From a checkpoint of a small sound classifier: num experts 8.
Rows from block 2, named by matrix and row number. Rows with one number belong to one attention dimension. Each number is 128 + 24 x the weight over its row's rms, rounded and kept within 0 to 255. All counts start at 0. Numbers have three digits each. After the name is the row's rms in percent of the matrix's.
# v: attention value (model.blocks.2.attn.v.weight, 256x256), inputs 128-255
# proj: attention output (model.blocks.2.attn.proj.weight, 256x256, transposed), outputs 128-255
v.4 150:065136136121134142138127132107128128128124125129128129130128126132126128085096161128095133128124143128129125129129121157129129130128128128104127126128127115157131126123130125127153128126140133123129131124046117128255111117105130128129126152139132150128129128128130135124130125136128128130122122128123127129129125128128125130129165192134130135129126146133127128127031126131129147128127
proj.4 085:125128127128125128127128134050128127128181128128129128128216128128113128112128128128108128128128175128127128128116128128128129128128130128128128128128128128131128163128130129128182126128130132128128130128062128117139128195174131135124122128020106129128128128128128128128128124128128127130126128128128128128127127128128128120128000122129128125129128128111128128127153128128129127128128
v.20 172:178117126163126127123133128124130125128125125126128123125125129127208129143128115128129126129127179129130135130156132049132130140127128128129104133128129131124126130115127136129174123131130121122136127159086130123130233127130128128127135144170126120126127119127126129127122118132127127138125130128129126127128127129127112133127000143120127127128129126115127126129130117124123119126122
proj.20 126:163128128128126128129128057150128177128140128128128128128092128128125128128128128128118128128128116128128128128043128118128128128128128128128128128128129128127128168128128128128123128128128128128128128128093127197255128179195124141129132128110131128128127128128128130128128127132128128128127124128127128129128128127128128122127132127128128128129128128091128128128134175127129129128128
v.27 275:098127126130128128142128133108128128128130255123128127127126128124151127129126131128121126127127255128127128129127126127128128190128128128128128128128128119129129128114105128128119127128109129000138128178207129131154180130130132129128127130122130121127129132128126195128129132128128128108102129130129128128128129128127130123128055128128128128128128126125128128128127125128127127128126
proj.27 206:127128128128129128129128128197128132128080128128128128128102128128016128118128128128124128128128135128128128128126128130128128128128128128128128128128128128128128127129128128128117128128127128128128128128005128130143128150161193123135128128152162128128128128128128131128128134127128128128128128128128128128128128128128128118127146128128128128128128128141128128128000135128128128128128
v.32 048:092051130147133133052130130255129129129076151126130132116163128129123133128125093130130116153133132123129133135129128118100126128126132130112166163129121129126164144129129138131104128116132125128129131120191147120094085129122162128129135117100129085134115129125131141125124125117128133131138135111226111129132128123135117117129139103127129128129134134106129128126115154125128126128148
proj.32 031:127128132128138128161128149179128143128060128128128128129107128128199128148128128128171128128128086128128128128076128110128130128131128126129128128128132126128128106125126128128179115128133128128127119127098123133181128114036000126118127128097239129128129128128128126128128117119131126124126124128120128129128129127128126151129130139118127114128128128091128128128000153128131141127127
v.34 021:120112092120113129152138143119127123125131174157127126120128128128032123058148150129128128103121181128128134127128130121132130095128128123135126128128130137107118120110112131127139128132149125165133130140106118116129138126128130129124129144109128140113124125134126138128138131128127119084102128127128130124128128119127141151129040128095128125127127131129129127133118099125128128127127
proj.34 020:223128127128088128149129201172128014128143128128128128128176128128145128171128128128140128128128119129128128128100128124128125128128128129128128128129128128119128160131129128128072139127128126128128120128066121100081128129037181119139135128249133129128129128128125129128128151104127129128128125128171128127128117128128127076122003133125127134129128128117125127128214123127128127128127
v.35 027:082120123131127126134128132127127124122069152127128130139126129129141134131134131128134150131131172140124133115116125119128128133128132133125135108128129120117147141130130129129137127127107125125122128128181127128141092119152155135127127132115126107126118134126127133128128113122128130146128128125133121128128128131128124124133138121145128118127127126127128128123150130127126128131132
proj.35 024:117128128128132128123128124161128150128115129128126128128254128128127128122128128128057128128128129128128125128109128135128128128129127128127128128128129129131128143130127128128175130131132126128127127128117136255174128123152003139146139128130106129128127128129128120128128146159128128128127129128121128129129127129128128148127245129129128128127128128134128128128123067130123131129128
v.45 080:116104134132129131134128138174133130128000127119128128127122129156155127114127133128126132171127088123126130144130124107128124123129128127097129126136127121129153133128126123127136128129132127136127123094168122113120045115134156126133131115122127125128130125124131127128129120129128126032111130125130135126129127127129113106126199168127128132127130133130127128125157103129129129130132
proj.45 043:114128126128130128130128113162128144127119128128128127128073128128155128115128128128077128128128063128128127128136128120128128128126123128128128128128127129124128137125128126129208133128127127128128128128133128138058128000190095178128153128186131129128132128128128125128128121127129128129127128128137128130129128128128128111133144134124128130131128128071129128128112156128131127127128
v.46 054:133081122133127126147131129138117123128161134125128125120141129137057124121142127128083117103130125127128120133131134120124130120124128125126131168130126137130133120128126128129112128124162098141149127120143127130119158148127129137128132120110129128128126130136128127128131132130129128130117125128146134127129127125128130125132116100129128132128133131086128122129079141128123128126126
proj.46 047:165128129128128128134128181140128117127080128128127128129126128128108128126128128128212128128128125128128128128141128135128128128128129128129128128129128129128128122135128128128123127128128128128128130128132128097125128106000255136128131128214114134128128128128128123128128131076128128129129127128115128128128128126128128152128000128128128123127128128097129127128051218128128136127128
v.50 721:141124128128128127128128128128128128128128127127128128127128128195125128149128129128127127119128127128128128128129128128132128127128128128134128129128128128128127125127128128128131128128128130128128127141128128128123236130128110128128128121128129128128129127128128128127128129128128128128153128128129128128128128128128033194129123103128128128128128128128128128128128255128128128128127
proj.50 886:127128128128128128128128123163128128128005128128128128128125128128074128154128128128128128128128141128128128128128128128128128128128128128128128128128128128128128127128128128128132128128128128128128128128162128129138128179108008126128128128105127128128128128128128128128128128128128128128128128128128128128128128128128128128128000128128128128128128128096128128128121255128128128128128
v.52 044:106120120120143135103123134142134135135255093146127127120130125155112120129147132127123117107126164117128129122102129117125131120127125122127126150128123129132122128142148134133155131131162123129128128127119147127083178129113103123135138112121132154130128136127128127145140131130127114132147127142111127124126129116135127131125121073109129128128129132131130133129116237129131127123127
proj.52 030:139128129128131128130127170115128105128152128128128128128165128128131128110128128128175128128128144127128128128213128121128125128128127128128128128128127127126128090127128127128142127128135134128128130128163128020060128098126192063137128128162188127128137128128128130128128128114128127129128141128118128130128125130128124152126047127134128126128128128151128129128000157128136130128129
v.55 111:123127129131127146138128130129126128127115131128129129130130129129125123187132124129147124126127095128130128123128134098134129064127128128133126137131128121128147122131120130134000119134125131136128125125255123129116104131129126128131128137131127128125114180125128146130128127129128128167110130128111119128126127127130126119126119120128128123131109128130129129126133018125131137128128
proj.55 079:108128127128128128133128192132128133128082128128128128128255128128129128142128128128139128128128199128128129128156128132128129128128130128128128128128128128130128124128129128129255130128128129128128128128120128134149128000000138230129132128131123129128128128128128130128128120126128127123128128128125128127127129128128128098129209121128128127129128128125129128128148128128129127128128
v.56 042:113122117127128134102120161146142134134068114132123130123122128128127126130093138130108119120130147106127134133125127143121126134130125126130142138132127123130154132132127133128141128136114141123110140148111150118127097126126137126131132132139128147126118145121129128134135133125127127128155127114100121141128137122130095120123134202126128127128128130191130131129143131126128123129132
proj.56 040:119128128128130128129128118204128165128156128128128128128101127128191128094128128128128128128128122128128129128120128131128128128128128128128128128129128128129128144129128128128132129129125130128128127128128128136146128128255000128155134128099190131128128128128128123128128129125127128124128126128136128128128134128128128133126139124127128132128128128055127129128137123128132129128127
v.63 111:186114130138110126137130129142126130130127008132130127131139127130116127198135127128132111143128166136126128127135128128128126175128128129123127131128126130129135136126131144131134126130134132121131121167104123126145111120130124125125129132128131116127124124129130116129105093132129125255130127129129135127128128127127104125133126139128128127127121126125128128125000005128123127128129
proj.63 098:116128128128128128129128132073128121128051128128128128128157128128142128165128128128129128128128089128128128128129128128128127128128128128128128128128128128127128154128128128128137130128128128128128127128079128125207128099092012126124127128032130128128128128128128127128128124127128128128128128128131128129129128129128128129127000127127128128127128128129128128128255101128128128128128
v.67 011:000128127128128133128127123141126128128132189128127128129126128121125127126135127129129129128114131125128128129132127084126129112129128128129130127130124128120131130123140127127124128135127125183129132128104128129126127125126137128126130128134126129127128124127127122127127123126128129113128127124127127128128128124129122115128136125132128128128116128145128128127128125128129126128127
proj.67 017:128128128128128128129128138108128137128131128128128128128133128128126128224128128128211128128128127128128128128124128127128127128128128128128128128128128128128128039127128128128140128128127128128128127128116128186120128090137132224126128128142163128128128128128128135128128128128128128128128128128128128128128128128128128119128143128128128128128128128173128128128107153128128128128128
v.73 258:128130128125127127131128119126126124127115154127129128132129128128147128131126101128139196129129126129129130128122128127130129135128129129124128125127129127124141146129128128129127128128129132128131128131153132127127134128129127127127127123103122112126106128128122133130128125130128128141121129128129129128128127127130132126128129132124128127128128141133128129128111133128130129128129
proj.73 199:136128128128128128129128177126128087128087128128128128128209128128142128129128128128128128128128130128128128128174128125128128128128129128128128128128128128128128101128128128128113127128128128128128128128020128129205128120077132079128126128169133128128128128128128129128128128128128128128128129128128128128128128128128128125128126128128128128128128128081128128128084255128128128128128
v.79 116:134131113140127133196128141000128126127146137123128130128113129128125127125124128128140143128128093127122131128130130200129128128129129127128255129134129124133117132131128128130170115130127128129127127125125114122127140126129132133127127133103128122109116133127131124128124127130128126194146141118136128128128130129129135129124123132121126124128132131130128128128123114127136127128132
proj.79 103:130128128128126128128128125103128122128136128128128128128111128128000128119128128128092128128128245128128128128131128127128128128129129128128128128128128128128128120128128128128061133128127128128128128128116127129107128139127129058129123128007113127128128128128128128128128127128128128128129128128128128128128130128128128097130008134128128127128128128252128128128179030128128132128128
v.83 702:132113104128128129111128128128128128129128129128128128128129128146120128196128128128129120128128000128127128128127128128128128117128128128147128128129128128127128098128127128128129128129128128129128128127128128128118255177127020128128128016128128128128129128128128129128127137128128127129128128128128129128128128128128123169128125051128128128128127128128128128127134146128128129128127
proj.83 657:128128128128128128128128102123128128128129128128128128128055128128129128110128128128129128128128169128128128128130128128128128128128128128128128128128128128128128143128128128128132128128128128128128128128156128127128128128228219129128128128130129128128128128128128128128128127128128128128128128128128128128128128128128128128128170129128128128128128128129128128128047000128128128128128
v.95 014:131129123117122236121128127143129128128129127126128129127128128129135131129125124128129130125130128127129128129131127127121128128129129128131128129130128128128128128137132126128129128127126128130128130133133127120123127129128128127128128117140128134128127128128129124129132130129128128127130127126128128128128129127128128129128134128129128128128128128128128128128128148128129127128128
proj.95 013:131128129128130128159128074141128128128096128128128128128188128128138128000128128128052128128128127128127127128148128137128128128128128128128128128128128128128128116128128128129236128128124127128128127128164130125113128000191097076126115128098130128128128128128128127128128134123128127131126128128128128129128128128128128125136132125128129125127128128025128128128030131128129127128128
v.160 042:131133255134140136128114123021135131129111127128128124131118128105132130126133119128122112113112117127120129124126130145142131119127134126141124124128131127113045123126123106127185126130131126133125127120049148161127105110127128130129131150129133126134133122134130129138128119119128132103132125121151129129128130123130128128136141137129128118129139128129127127126128127127128127126128
proj.160 038:127128128128127128135128255000128167128189128128130128127109128128148128111128128128129128128128157128128127128180128141128123128128125128127128128128128128128128101131129128127108125128128127128128130128137127101137128034131184055137138128122032128128127128128127130128128145128128128129130138128130128128128123128128127132126068116132128128125128128106128128128152138128128130128128
v.166 081:127130134114119130122131128132130123131128165127129131118150128144129129161123149128135149152127255126133129153122130164142127132130127130126122131131130124121127136122130154148128129120122174128142129122000149123124129121127219135125095099166117113133120123125125175128130134128124131139113124124129137129128125126126128110115129126103129128129126134128128124127069083124127140128129
proj.166 073:134128127128128128131129255000128097129122128128129128129097128128062128127128128128093128128128135128128128128132128112128127128128129129128128128128129127129128136128128128128220124127127126128128128128177127130117128126000059053133096128000136131128129128128128129128128133130128128129130128128128128128128126128128129134123124129130129130127128128115128129128152097128124130129128
v.168 770:128149128127135132192128128128128128128143123128128128128127128128127128135097135128114203129128032128128128129127129177159129132127128128128132127128128128128120128125128129128129128128113128126130130127030129141129190129149129128128126130128128125127128129128126129128129128127128128144128129128128127128128128128128129128128127129128128128128129131186128128128094127128129127128128
proj.168 822:128128128128128128128128150099128128128075128128128128128152128128129128128128128128127128128128015128128128128130128128128128128128128128128128128128128128128128128128128128128002128128128128128128128128212128128126128130030022091128128128233126128128128128128128128128128128128128128128128128128128128128128128128128128128128129128128128128128128128183128128128255101128128128128128
v.169 688:126124025128128127127128128126128128128000128128128128131113128129255129128125129128022127127128102128128129129138128132128128128129128128129134128129128128129126128128129127128178128128130127120129128129134124127127062128128129127128128169127128128128127127127127127128128129128128128127240128128128127127128128131127128128128128128127128128128127127125128128128255127128128128128128
proj.169 580:128128128128128128128128000110128128128255128128128128128000128128124128125128128128095128128128127128128128128126128128128128128128128128128128128128128128128128130128128128128140128128128128128128128128119128127143128107085143062129128128222172128128128128128128128128128128128128128128128128128128128128128128128128128128128132128128128128128128128124128128128156187128128128128128
v.172 179:142148126128130125162129125102120126127046129128128128127123128129130125126130131128117152126131142130126125126141129235127128122129127129214125129128130123128119119126125125128166127129128127143122135131095135134145067133130121125125120173180130130120140131129128136129128121129130128000087127128126127129128127129128122130126120158127128126129136129127128129128133127128126133129129
proj.172 160:126128128128128128128128204097128125128255128128129128128046128128129128128128128128228128128128084128128128128181128128128128128128128128128128128128128128128128128128128128128153134128128128128128128128120128131131128105080131133131127128252112128128128128128128128128128126128128128128128130128132128128128128129128128128128139127128128129128128128176128128128244161128128128128128
v.173 025:128114020130126151124140128132122115124124189114130131138140130105129136133141133132131129154133142131132129142135126112126127085119130141129137128133128128080128132117129130129055132124098131159133122114165129130159178177127185124119120107107123117137127111124115145126128149122125136119124130128133125127128129129125114113135113132129128132128108134138131127128177118126128128129128
proj.173 035:130128132128126128105128000189128139129086128128125128126151128128134128126128128128171128128128118128128128128082128128128128128130127128128128128128128128130128142127128129128098132128127129128128128128112128132081128073118034104143140128059129128128128128128128132128128138130128129126128130128116128127128129128128128142127122137128128135128128128181130128128112116129127127128128
v.174 111:129127126133138151026125129136141131127188069127128129128128125133129120121112120130125127126119128126118122130115132152130129117127127129125144129129128120127126141140111101131105125137119124125123134123255128124110131054128139134138149154050126152142122173128135128139129149118128131179121126114134127136130129122129128120132158126124129127128128129138128128127019124121126132127125
proj.174 081:127128126128128128127128028125128141128078128128128128128251128128101128150128128128163128128128202128128129128132128127128128128129129128128128128128128128128128125128129128128134129128128137128128132128017127121127128000173103190125128128162171128128128128128128128128128128129128128128127128128128128128128129129128128127129127119127128126129128128163129128128178144128128128128128
v.178 079:154135127128127138141129132057125123127085118140128123131130127133126124136094130128087092113133124128125133126128132255141133136128128117135134107125131128127131131128124122127149121140125121128129139112000127151129128080133123127125134143116128113127118125127128100133142097113128128127189117123137130129128130118133138116129144197123128119127129127134128125128046131126132123128124
proj.178 061:140128128128129128129127255100128164128189128128130129128000128128165128132128128128128128128128164128128128128127128130128128128129128127128128128128127128126128133128127128128138129128128130128128127128123129161086128100154129103129122128183181129128127128128129131128128132125128127129128127128124128131128131128128127111129126130128128130128128128092128128128211131129127127128129
v.179 058:077135130149129114085108135128136128130176135128129127130085131139143132146106166128119124120109130120123125158124134108139128119129133129095123159116133125117182120052114121129132132117112125122135125162207180127128131135117135122124122132127128110135130128127129123130125196114129133119090122131158129130128127130121115089128047142126128123130146140128124128128255085127133120128131
proj.179 064:100128128128128128123128031136128205129130128128128127128212128128120128127128128128118128128128118128127128128162128128128128128128129128128128128128128128122128128128128128128122128128121126128128125128128129110174128099130117135125105128112143129128128128128129127128128127122128128128128130128141128128128131128128128113129121126127131131129128128247128129128108116128128124128128
v.181 105:130120068133136121126131132125126122126121180128129127129130130131115132143120118129132105103130120128121128126135128139128129136128127127121145125130128110117132130122121132128126132138124108129122130120158126083121139135130143129126137127120128123126141130129129117129135125111128128119186136127130127130128129132128128127128013122133128133129132129131128135128127122128113127130128
proj.181 092:122128126128126128129128153118128051128080128128128128128000128128103128137128128128134128128128122128128128128130128127128128128128128128128128128128128128129128129128128128128137129128127128128128128128079127103119128125029143055115090127111097128128128128128128131128128134129128128128128128128128128128128128127128128139127135127128128130128128128137128128128000105128126136128128
v.182 348:113126128130130167131129129129129127129127144128128128130128128128126129128120129129127130127149143129128130128039127128127128128128128128129161129128128129128255128127129127128102128129129128128128128130141127128112128133076132127127224124128156186126133128126128128127128172126128128127125128127128127128128128128127124131129118127128128128128127127128128129129125128128127127128128
proj.182 315:129128128128128128128128187093128143128158128128128128128130128128148128130128128128134128128128146128128128128255128128128128128128128128128128128128128128128128127128128128128133170128128128128128128128000128126127128108112114133128129128130179128128128128128128129128128128128128128128128128128128128128128128128128128127128064127128128128128128128159128128128000117128128128128128
v.184 043:125120125123133136160126145062119129129144000123132132146127129134132131109114112130110124127129134131127128146136125097127125148134128126128130140142122135189169128122130124120128128125138125058127128120133129121098136141132103127130135140127127120119084157129121125145136109132128119255249125121080122130127127119118144114125114145141128133123126116122124124130105172128123125127123
proj.184 061:131128128128133128138128097096128138128204128128128128128128128128170128137128128128087128128128168128128128128118128119128127128128128128128128128128127128127128128127131128128084125128129126128128129128115128150242128121116110116131132128255184128128126128128128127128128107128128128127128129128138128128128124125128128095129091125128128128127128128113128128128161124128131128128128
v.185 183:122134181134133137125128128120130131130127067123127128124130126121123126124131105128132131128127255128127125128126127228128128143129129131129122128127128126131131127128084134127122138124124130128128124125000129135255126132135135135130155137217130133130166129129129130129123131126128127125088125130128128128128129128129128131129084125128128127129126126128128127127135129127125128128124
proj.185 177:128128128128128128128128175000128138127158128128128128129114128128161128128128128128131128128128123128128128128126128127128128128128128128128128128128128128128128196128128128128164128128129128128128128128184129132123128148000116123128128128132120127128128128128128128128128127127128128128128128128129128128128128128128128129128163127128128129128128128127128128128110091128128127128128