Weights of a small sound classifier.
Training: 9100 steps, batches of 256, held-out accuracy 99%.
Data: trained on read English sentences (LibriTTS-R), 15625 training examples, 149.1 epochs.
Rows from block 4 of a small sound classifier, named by matrix and row number. Rows with one number belong to one neuron. Each number is 500 + 25 x the weight over its row's rms, rounded and kept within 0 to 999. All counts start at 0. Numbers have three digits each. After the name is the row's rms in percent of the matrix's.
After each neuron's rows are labels from the 100 clips, of 14848, where the neuron reaches its highest value: "responds to" is what is common among them. Only what is clearly more common there than usual is listed. The data: read English sentences (LibriTTS-R).
# fc1: MLP up (model.blocks.4.mlp.fc1.weight, 768x256), inputs 0-255
# fc2: MLP down (model.blocks.4.mlp.fc2.weight, 256x768, transposed), outputs 0-255

fc1.8 106:495497407511502502505571556497509505500431527572523457498621513502503492546504496502517500502524504500501500503547495506502489502504496497500499517542498501504466509454502499386494474500497498498505518504487491502502494495498495501498499495506498585549502494497485505517499516554491493502527499496497512489560499506483518586484485500499498500501492501508496499500520464498499477495503488499482489443494566468504486504510500469511498496498487448498496499500499493513496484498499501502462474555524499495519499500493500501497504449500501497501494494498509518493516500500503497519503513474500537514598476469518505535516494473505506491496506497507492491501502500473499496487379500507499504498503512499500501488500490471530489505500503503508498502500500494500496514534499510
fc2.8 180:500500500500500500500456431500500500500513486500499482500500499500502497500500499500478500499500500500485501500502500487500500500485520500500527500502500500500500500532499500500500500463501499500512500500538500500501504482500500500506501500494500219500500516499541500500500410500510500480500452500447488499498500500502500500511500539500500500500500500441500501500499500499500500481500500498513470517500480507499500500500500500500529503500500500500500500500500490500500500500501500570539501500497501500500500500500498518500496500535537479522511484502500481504500500500506503501500502485500593469487500500500500500500500500500546500500500501500500553500500499501498500500541500500500498500498500498499500541496502502489561500598500500500500500500500510500503499507500497
responds to: voice: female

fc1.9 241:503507506417490506489501506500557502620602500466505504501506500501498501503500499488493502501503499484539500502501502506501499500501500507500561493500505499502420506503502500491516495496499499561444487501509489499495514452528508494496499502499529496531436454509517503501500534506500504501498500504489503500500501492504495508502500453501500467499536501501467500495501503498505514497500471420499488499483505503487548518498500474478485498500498513504505503507504488503499500528511504492502504499470467500505503506502500500604500494518500500497510497496498497501500501512481498499582503404503499482497504493452493500504500513502496497503500503509509497517502499505503497501449446529500489500504499500499499502501499397468499500504499501468367500500500483493504518499500500
fc2.9 294:500500500500500503500509519500500500394372508497509493493500500500493500500500500533500493510497500501393520490523486485498505500487495468500500500505470493494503500517502501500500464533500495500500500507528500513499500556498500501506526500503458531570500553469511500501469500500503500501500494500501556480494546504501502500499500508501500507461500500494500503501497500499500500505500500662497499497500494502479501500500500497500600501522500500500500500500515473500500509500494500499471496497573510503466500505492526515447500500486484501500497512497500499462500500487590500470502483548500506492493500544501476500488500499500505500500500468500500518500474566526433512500501530500503503499482500537465500536507500559505500499492500500500500502500500497500486469488500499
responds to: voice: female

fc1.190 187:490498514485558498502475501500498504503491492495499499502505499500519497497501493499524495499485500501493499505502502548494499499446502505393512501474502501504496500488496500499486499500500506476502498473501494498500469507506504497526501474499510500511501499497529499502410498515498504503504501503572508488466500497508500522500487497500493501502497501500500503500500499499500500501458469499433573469507505465493503518496497499481352494499501500508496462501500501480497499532498500533512468500499491502499500500498500500499503498500511501498497520500602500504514501625502470499495589474503497374513496499496479505519532513497484389494470494496489500505502495474496498500494506500513502501511500500497502499505517504484510501504502503503505503499499514456498516504506503
fc2.190 184:500500500500500499500441509500500500450502502547505495501500502500501500500500486501448501492500500505511507510508476501500499500539487499500510500505502430494517500474535500500500501496500493500499500508500500499501495446499500521507485493503500510544500511496483500499564498500526500498500500500467499499509507482499500500500479464500500500466500499510500506500518500503500500602500500448508493560500502642607495500500500501500597506501500500500500500500497497500500518500499500475503501486564488499472500500498507500486499500485498476495496472500500500455500500499498493516500504504500500516292500498501501500496500510500498500500500506500500484500503514504489501501507497500502499491499500514500500494500490468502505504484500500500500497499474499500501413501500500
responds to: voice: male

fc1.551 129:489658518500469502458498503463502483541504500562501500528524494504577499501460494492486513489502498510499499499500500490499495499499553500499499500498503499506500510493498500571500494500499499454643501501502488510500492489499498498432500500507502500488499496546502503500468503501501546500497511502508511501499500446541514617501500509503500500500504500485499499499502501501493490492499550492497459570571493496475511505507500472509498500502499491464512584498475498470472528534503500502496502499481494497491500501493500499496502500503501483505542490504490502488500561519494530500498531501547493500496501481477500523496498497483489501501492505499440487475502494493500501497502499501497501499491500488504502500510495509474501500496501501472498491500500569478502503501473499
fc2.551 150:500500500500500500500490491500500500380474485497502511492500507500459500500500530499455501502501500478449500499510589506498597500502499513500501500546500505499502500594513407500500502496500496500500500502483500487507497506501500501616447500489495499498500525463488500501499513500499500472500493500497407500497509512498499500445498485501499500500500500501500500493500500498500500500500500569477567499500500493400499500500500499500503500490500500500500500500500493500500499500502500488494490534497514501501500499504500498500475500508501510500476500494500476528500500501516458499505498504500494494450500506501501500528500495500502500500500498500500500500459484501463520500501446500501488629549500552495500499483500472539500490500500500500500498478497501500504500428500500
responds to: voice: male

fc1.1 223:502498527500498528500485499512497503498499502479519495473541501495529500517495500502499497487505494510499499498499500499505496510500473527464497466499503468501501503498500500491506500500501497399474502520494510499499499500471510502483505500507542517499485493503500502500499491510499504500493500501503497496448498511501496495501499499500498500500497500512405504496499500523501495501488519491506500504535507494499511497498502498531502502499504504499444500497509503467504502525502495606501501497499740444502500501501499484501499499501501483500598498544507498498500485545535500498486488493487566499506434464493492499499506501523494496497498541497502490502538496460504501503451489505501497499500500495521501480499500439499518502515499496507505499501499506516495500502501498
fc2.1 217:500500500500500583500497499500500500507499497509426535507500488500479500500500514500537505529493500500467499499495497497495477500502537472500497500495486500500522499483492503500500499480500535500495500501509500502508486445500500528538489500460508488488500500506499500500482520500507500499500497500500507502602480498501501500500500499502500500499500500421500479503496500504500500510500500501499494478500494502479497500500500495500505501501500500500500500500514479500500531500497500504500499522534322532557500500495502511499500500504496509501374512493500495527500500486414501521463512498500505548506500497510465500511500498500502500500500432500500570500425501554485500498480533500500503495492500500499500500508500522499493499416500500500500503534510403500502491500499537
responds to: voice: female

fc1.759 209:504493542504480504472509499498497500511497463515499501500497502493488500500487500499498506501500487497479500493501434473501503499494500482500501502501502510501511505509496521529518504516498495464496559502453500499501459503499498505512500501511500500455500493506549490501499508488501501500503499502489496493552509502502502488499500503496499501500499500490500500499449499497509486498484610522491508518501505467464574505526502496464501492499508562509506594500507525499499505499495498500473502499439500492495501498415501501502506505505501499501499497495503501488494483500499447499500601491515498492504375533484611458530501499439490502502566473502440499562513500499488500500481502499502508499519500500500501541518500488416502499499501489477434500500504504499500508499499501
fc2.759 222:500500500500500504500673507500500500499470494499534541511500502500487500500500516502505480513507500473535499500493544498502430500513486498500507500498499485488502500502474463500500552497500516500500500494503500499499480502501500490486489557504564502501500516502387500504500465500514500500500500500500583506439474483507497500559507496505504502504500500542500525500477500498500500498500500471542505501500494572469506500500500501500500516502500500500500500500493374500500513500507500420496509513574526548467500500499498522500482500497501531499490496498500499549500500513500594495502500503500498480469500494498517500467500510500503500500500553500500514500486502510499499516499502500505467516510500467497500477506516508506455486518500500500500500493468494500500464501500499
responds to: voice: female

fc1.276 191:499529499503499501508502500484527500492494478479489502499560500500503500499477499500502497502499499500523501501500500436511503500500532501500500437494469475494499504500512499476502500499499521565478500500498473501500571517500497502513500500512509500494501512523502539507507500495500455499501499501512500501511499496499498502501500510501495497499463499488500501498499508501495526501489519482492509500503499486495498499500605562498493501500508505500516510495425482467504499510504499500485500499499501504500512500500499500500500500500502454498572446494500501363501545497499501546501499485528497486305500503524502495502499500462502501503491500500499500501586498499500500498503501462470499503502500500486499509505501501496406500500498501449490500504500504494484465502498499
fc2.276 189:500500500500500464500501497500500500503475519506498466450500523500506500500500516500333524515469500502504500500505523437501499500520338489500495500594501502422498501499471500500500510470498500500500500567468500501499492498501500499434494506499505531499500500508492500501500496500516500501500501500492499535501499446493501500503503499498501501501500500500500559498521500500500500501500500539503490500500466491496500500500500495500502493500500500500500500500495503500500498500501500501528492500475497500500500500477497492499499500480539554503500504487500439511500500502500490409500537525500499494602500501498490500456500500500498500500500501500500484500456534521475525500500491500500499498530500497501500528505496467577557499496500500500500499500501502500541495490500499
responds to: voice: female

fc1.150 222:486523515557602507498453511498526430493500501500502476497500500500497500502500499498520501502506501506510499500501498496502499500500511462505501505504501520499498500500511501499499499500499491565489496462531492494499527474501497503499486501517516499506498499495510506506539498470497476492482500505484499500506500559507493499499500499502500496501502499497514487497478490496502498498539504501539499498491535479496496504498500499506421499499500415499521394499523508498502505506529500522447519503579507501496493503348499503504501500504500498505483603499501500504499498478497501482491490523505531545488496501498501501536484499514500481446498505502499508501502502499501504500477501472497501500503500499497500494491501522606499500500500373503500500503501495534496495498498500
fc2.150 196:500500500500500502500519526500500500415500506511573583496500521500503501500500483527470500484503500506501501499489502460476487500506532502500493500478496503516491500451479497500500500500503512500501500651493500496500412505499500500505525482524466542502500555504353500498466524500495500500500495500503432498496504501497510500499502469463503500499500501520500504501499500499500500527500500489443464500500509504498448500500500500500502432489500500500500500500486526500500514500446500523501462495452477501510500500498503521500487500502469526501603445504500521497500500523521437468499498507500517525504500524498496500501500500500502500500500496500500476500517475520413504501505483500497505501503500498495500508509486491472543510512500500500500502465495494500512494501500501
responds to: voice: female

fc1.298 227:491500501505544508509536501498424504494477484502495510540486501516500499494500504503502502499500501474516501501500552502521501500500455483504499493513492505500431502479492501466501498514500500487501519500499491501500498595504500496499499502512500505512500497477501504499501522495502515507500499502584517494514500497493507509498500499504500494500457500487501440505511516498500565505390488515495503509672507507515507485492485485469497499499571499499509501504424506498499501501499498511504499504496476499499505502431499500498487656458498502500490498502500503499498497500500499500484557498494524495492481475548484475495514552494500491519501524476499496499500511502500501501515527501498498499500499495505502470513499501502509500499502503511514502502500476459500502500499500
fc2.298 260:500500500500500521500411473500500500493523524499504468485500485500494500500500476505500499501508500552498500505497470502503483500500502553500539500473500496500499508500504496500500500431499471500492500544515500498495505349500500500509471496500486551550500503596533500501514367500539500500500500500447500501484506497500482500503524500523500501500500500502500573501502500501500500496500500481508514500500491496503422500500500499500487503504500500500500500500527498500500495500519500584499553495496497497511500504517498497498557500517502500445520534496500500527500500490499500515519500502500512527502500502501538500528500512500551500500500503500500498500498507506506485513456440500505475502498500504483500499492499469505475499500500500500500519481472387500457443502500500
responds to: voice: male

fc1.235 225:479484524499495499566500498530499499493527576514499500494466502487499499368520494578476501501498499515507500500503480500496500502499500527407499488500502511499535504503500500495467500501500503373504499512501465500500502502502491502420500501490432474493498499499500500500499499515501585495503501501549499500550499502508499477498500499499500499500512500498502500499501498497501528497506501497544528502440498494488505495492511548496501501500498462502485504507515495500500499497501499507506496500550502498492503501498499499499500500501505503503499497499498500500502504508506500500514499490480312546489467474496497501515486504510489500502499520504501518488505501475500466500554522500499502521505500499502500497500501502471499499507500501489473498500502524536500500502499499
fc2.235 222:500500500500500483500458487500500500500498484500508497498500481500597500500500498500501500498500500492500498500500488498498536500504524500500501500499499499500486500499514500500500535500501475500500500459432500497503460514500500496526454512424579517511500501483478500500500499500498500498500500500497494500480442500503498500499501497499493500491500500509500485500381500476500500533500500506480557484500494470402506500500500539500463499500500500500500500500530497500500505500485500504506515502499613500499500500541499497499503500500611505502521497551500497498500500501506497500394534500500492507509500464505492500500500559500455500500500500500500483500498501500500497499499500500496501499498500501503500498500503508507502500498500500500500497487487669500468494501500497
responds to: voice: male

fc1.81 305:484461496502495470499500491501503509496507484482456500503500498500499500499500501500505502498495501500457498501500501416502498492500484500499500498500499495499504499500502499482500500500500502485515499502501501498499430501500500500499500499534511499458501496498512500499500502499499498501489499499504485489479501506500501480500501502515500500500517501501499500501504510500496499501505526499516488502494502496498549500492487679459500499500501495500504513500499508501470501504502500505502500499492482501537503500494502499499504501501500500472540475498519572498484499523502501500659498488459470498466448572500552489530506503506497460501505499537505500465501500509494500499486517499499496500500500500500502513542499649425499500505503503502525500500500526487500586498500501
fc2.81 283:500500500500500538500479499500500500514496499568468520505500542500528500500500553501497505502500500510503501514500499531484503500520520488500497500513487505510500500516406501500500574479500500500500500473561500498545535499500500496509513501494571504512500483498470500500469480500503500500500518500488530556457419498482506500540482490501510499501500500498500500500493500518500500493500500499515532501500510494517388500500500358500430537500500500500500500500503491500500508500498500498504499528500526505455500500488500510501504500499502520499498507489500485513500500464502486477501496498500507506499500487610481500539500500500496500500500624500500504500450439499512501500523495500496497483471500478570500475506498454501516503523500500500500499514501541500505475504500501
responds to: voice: male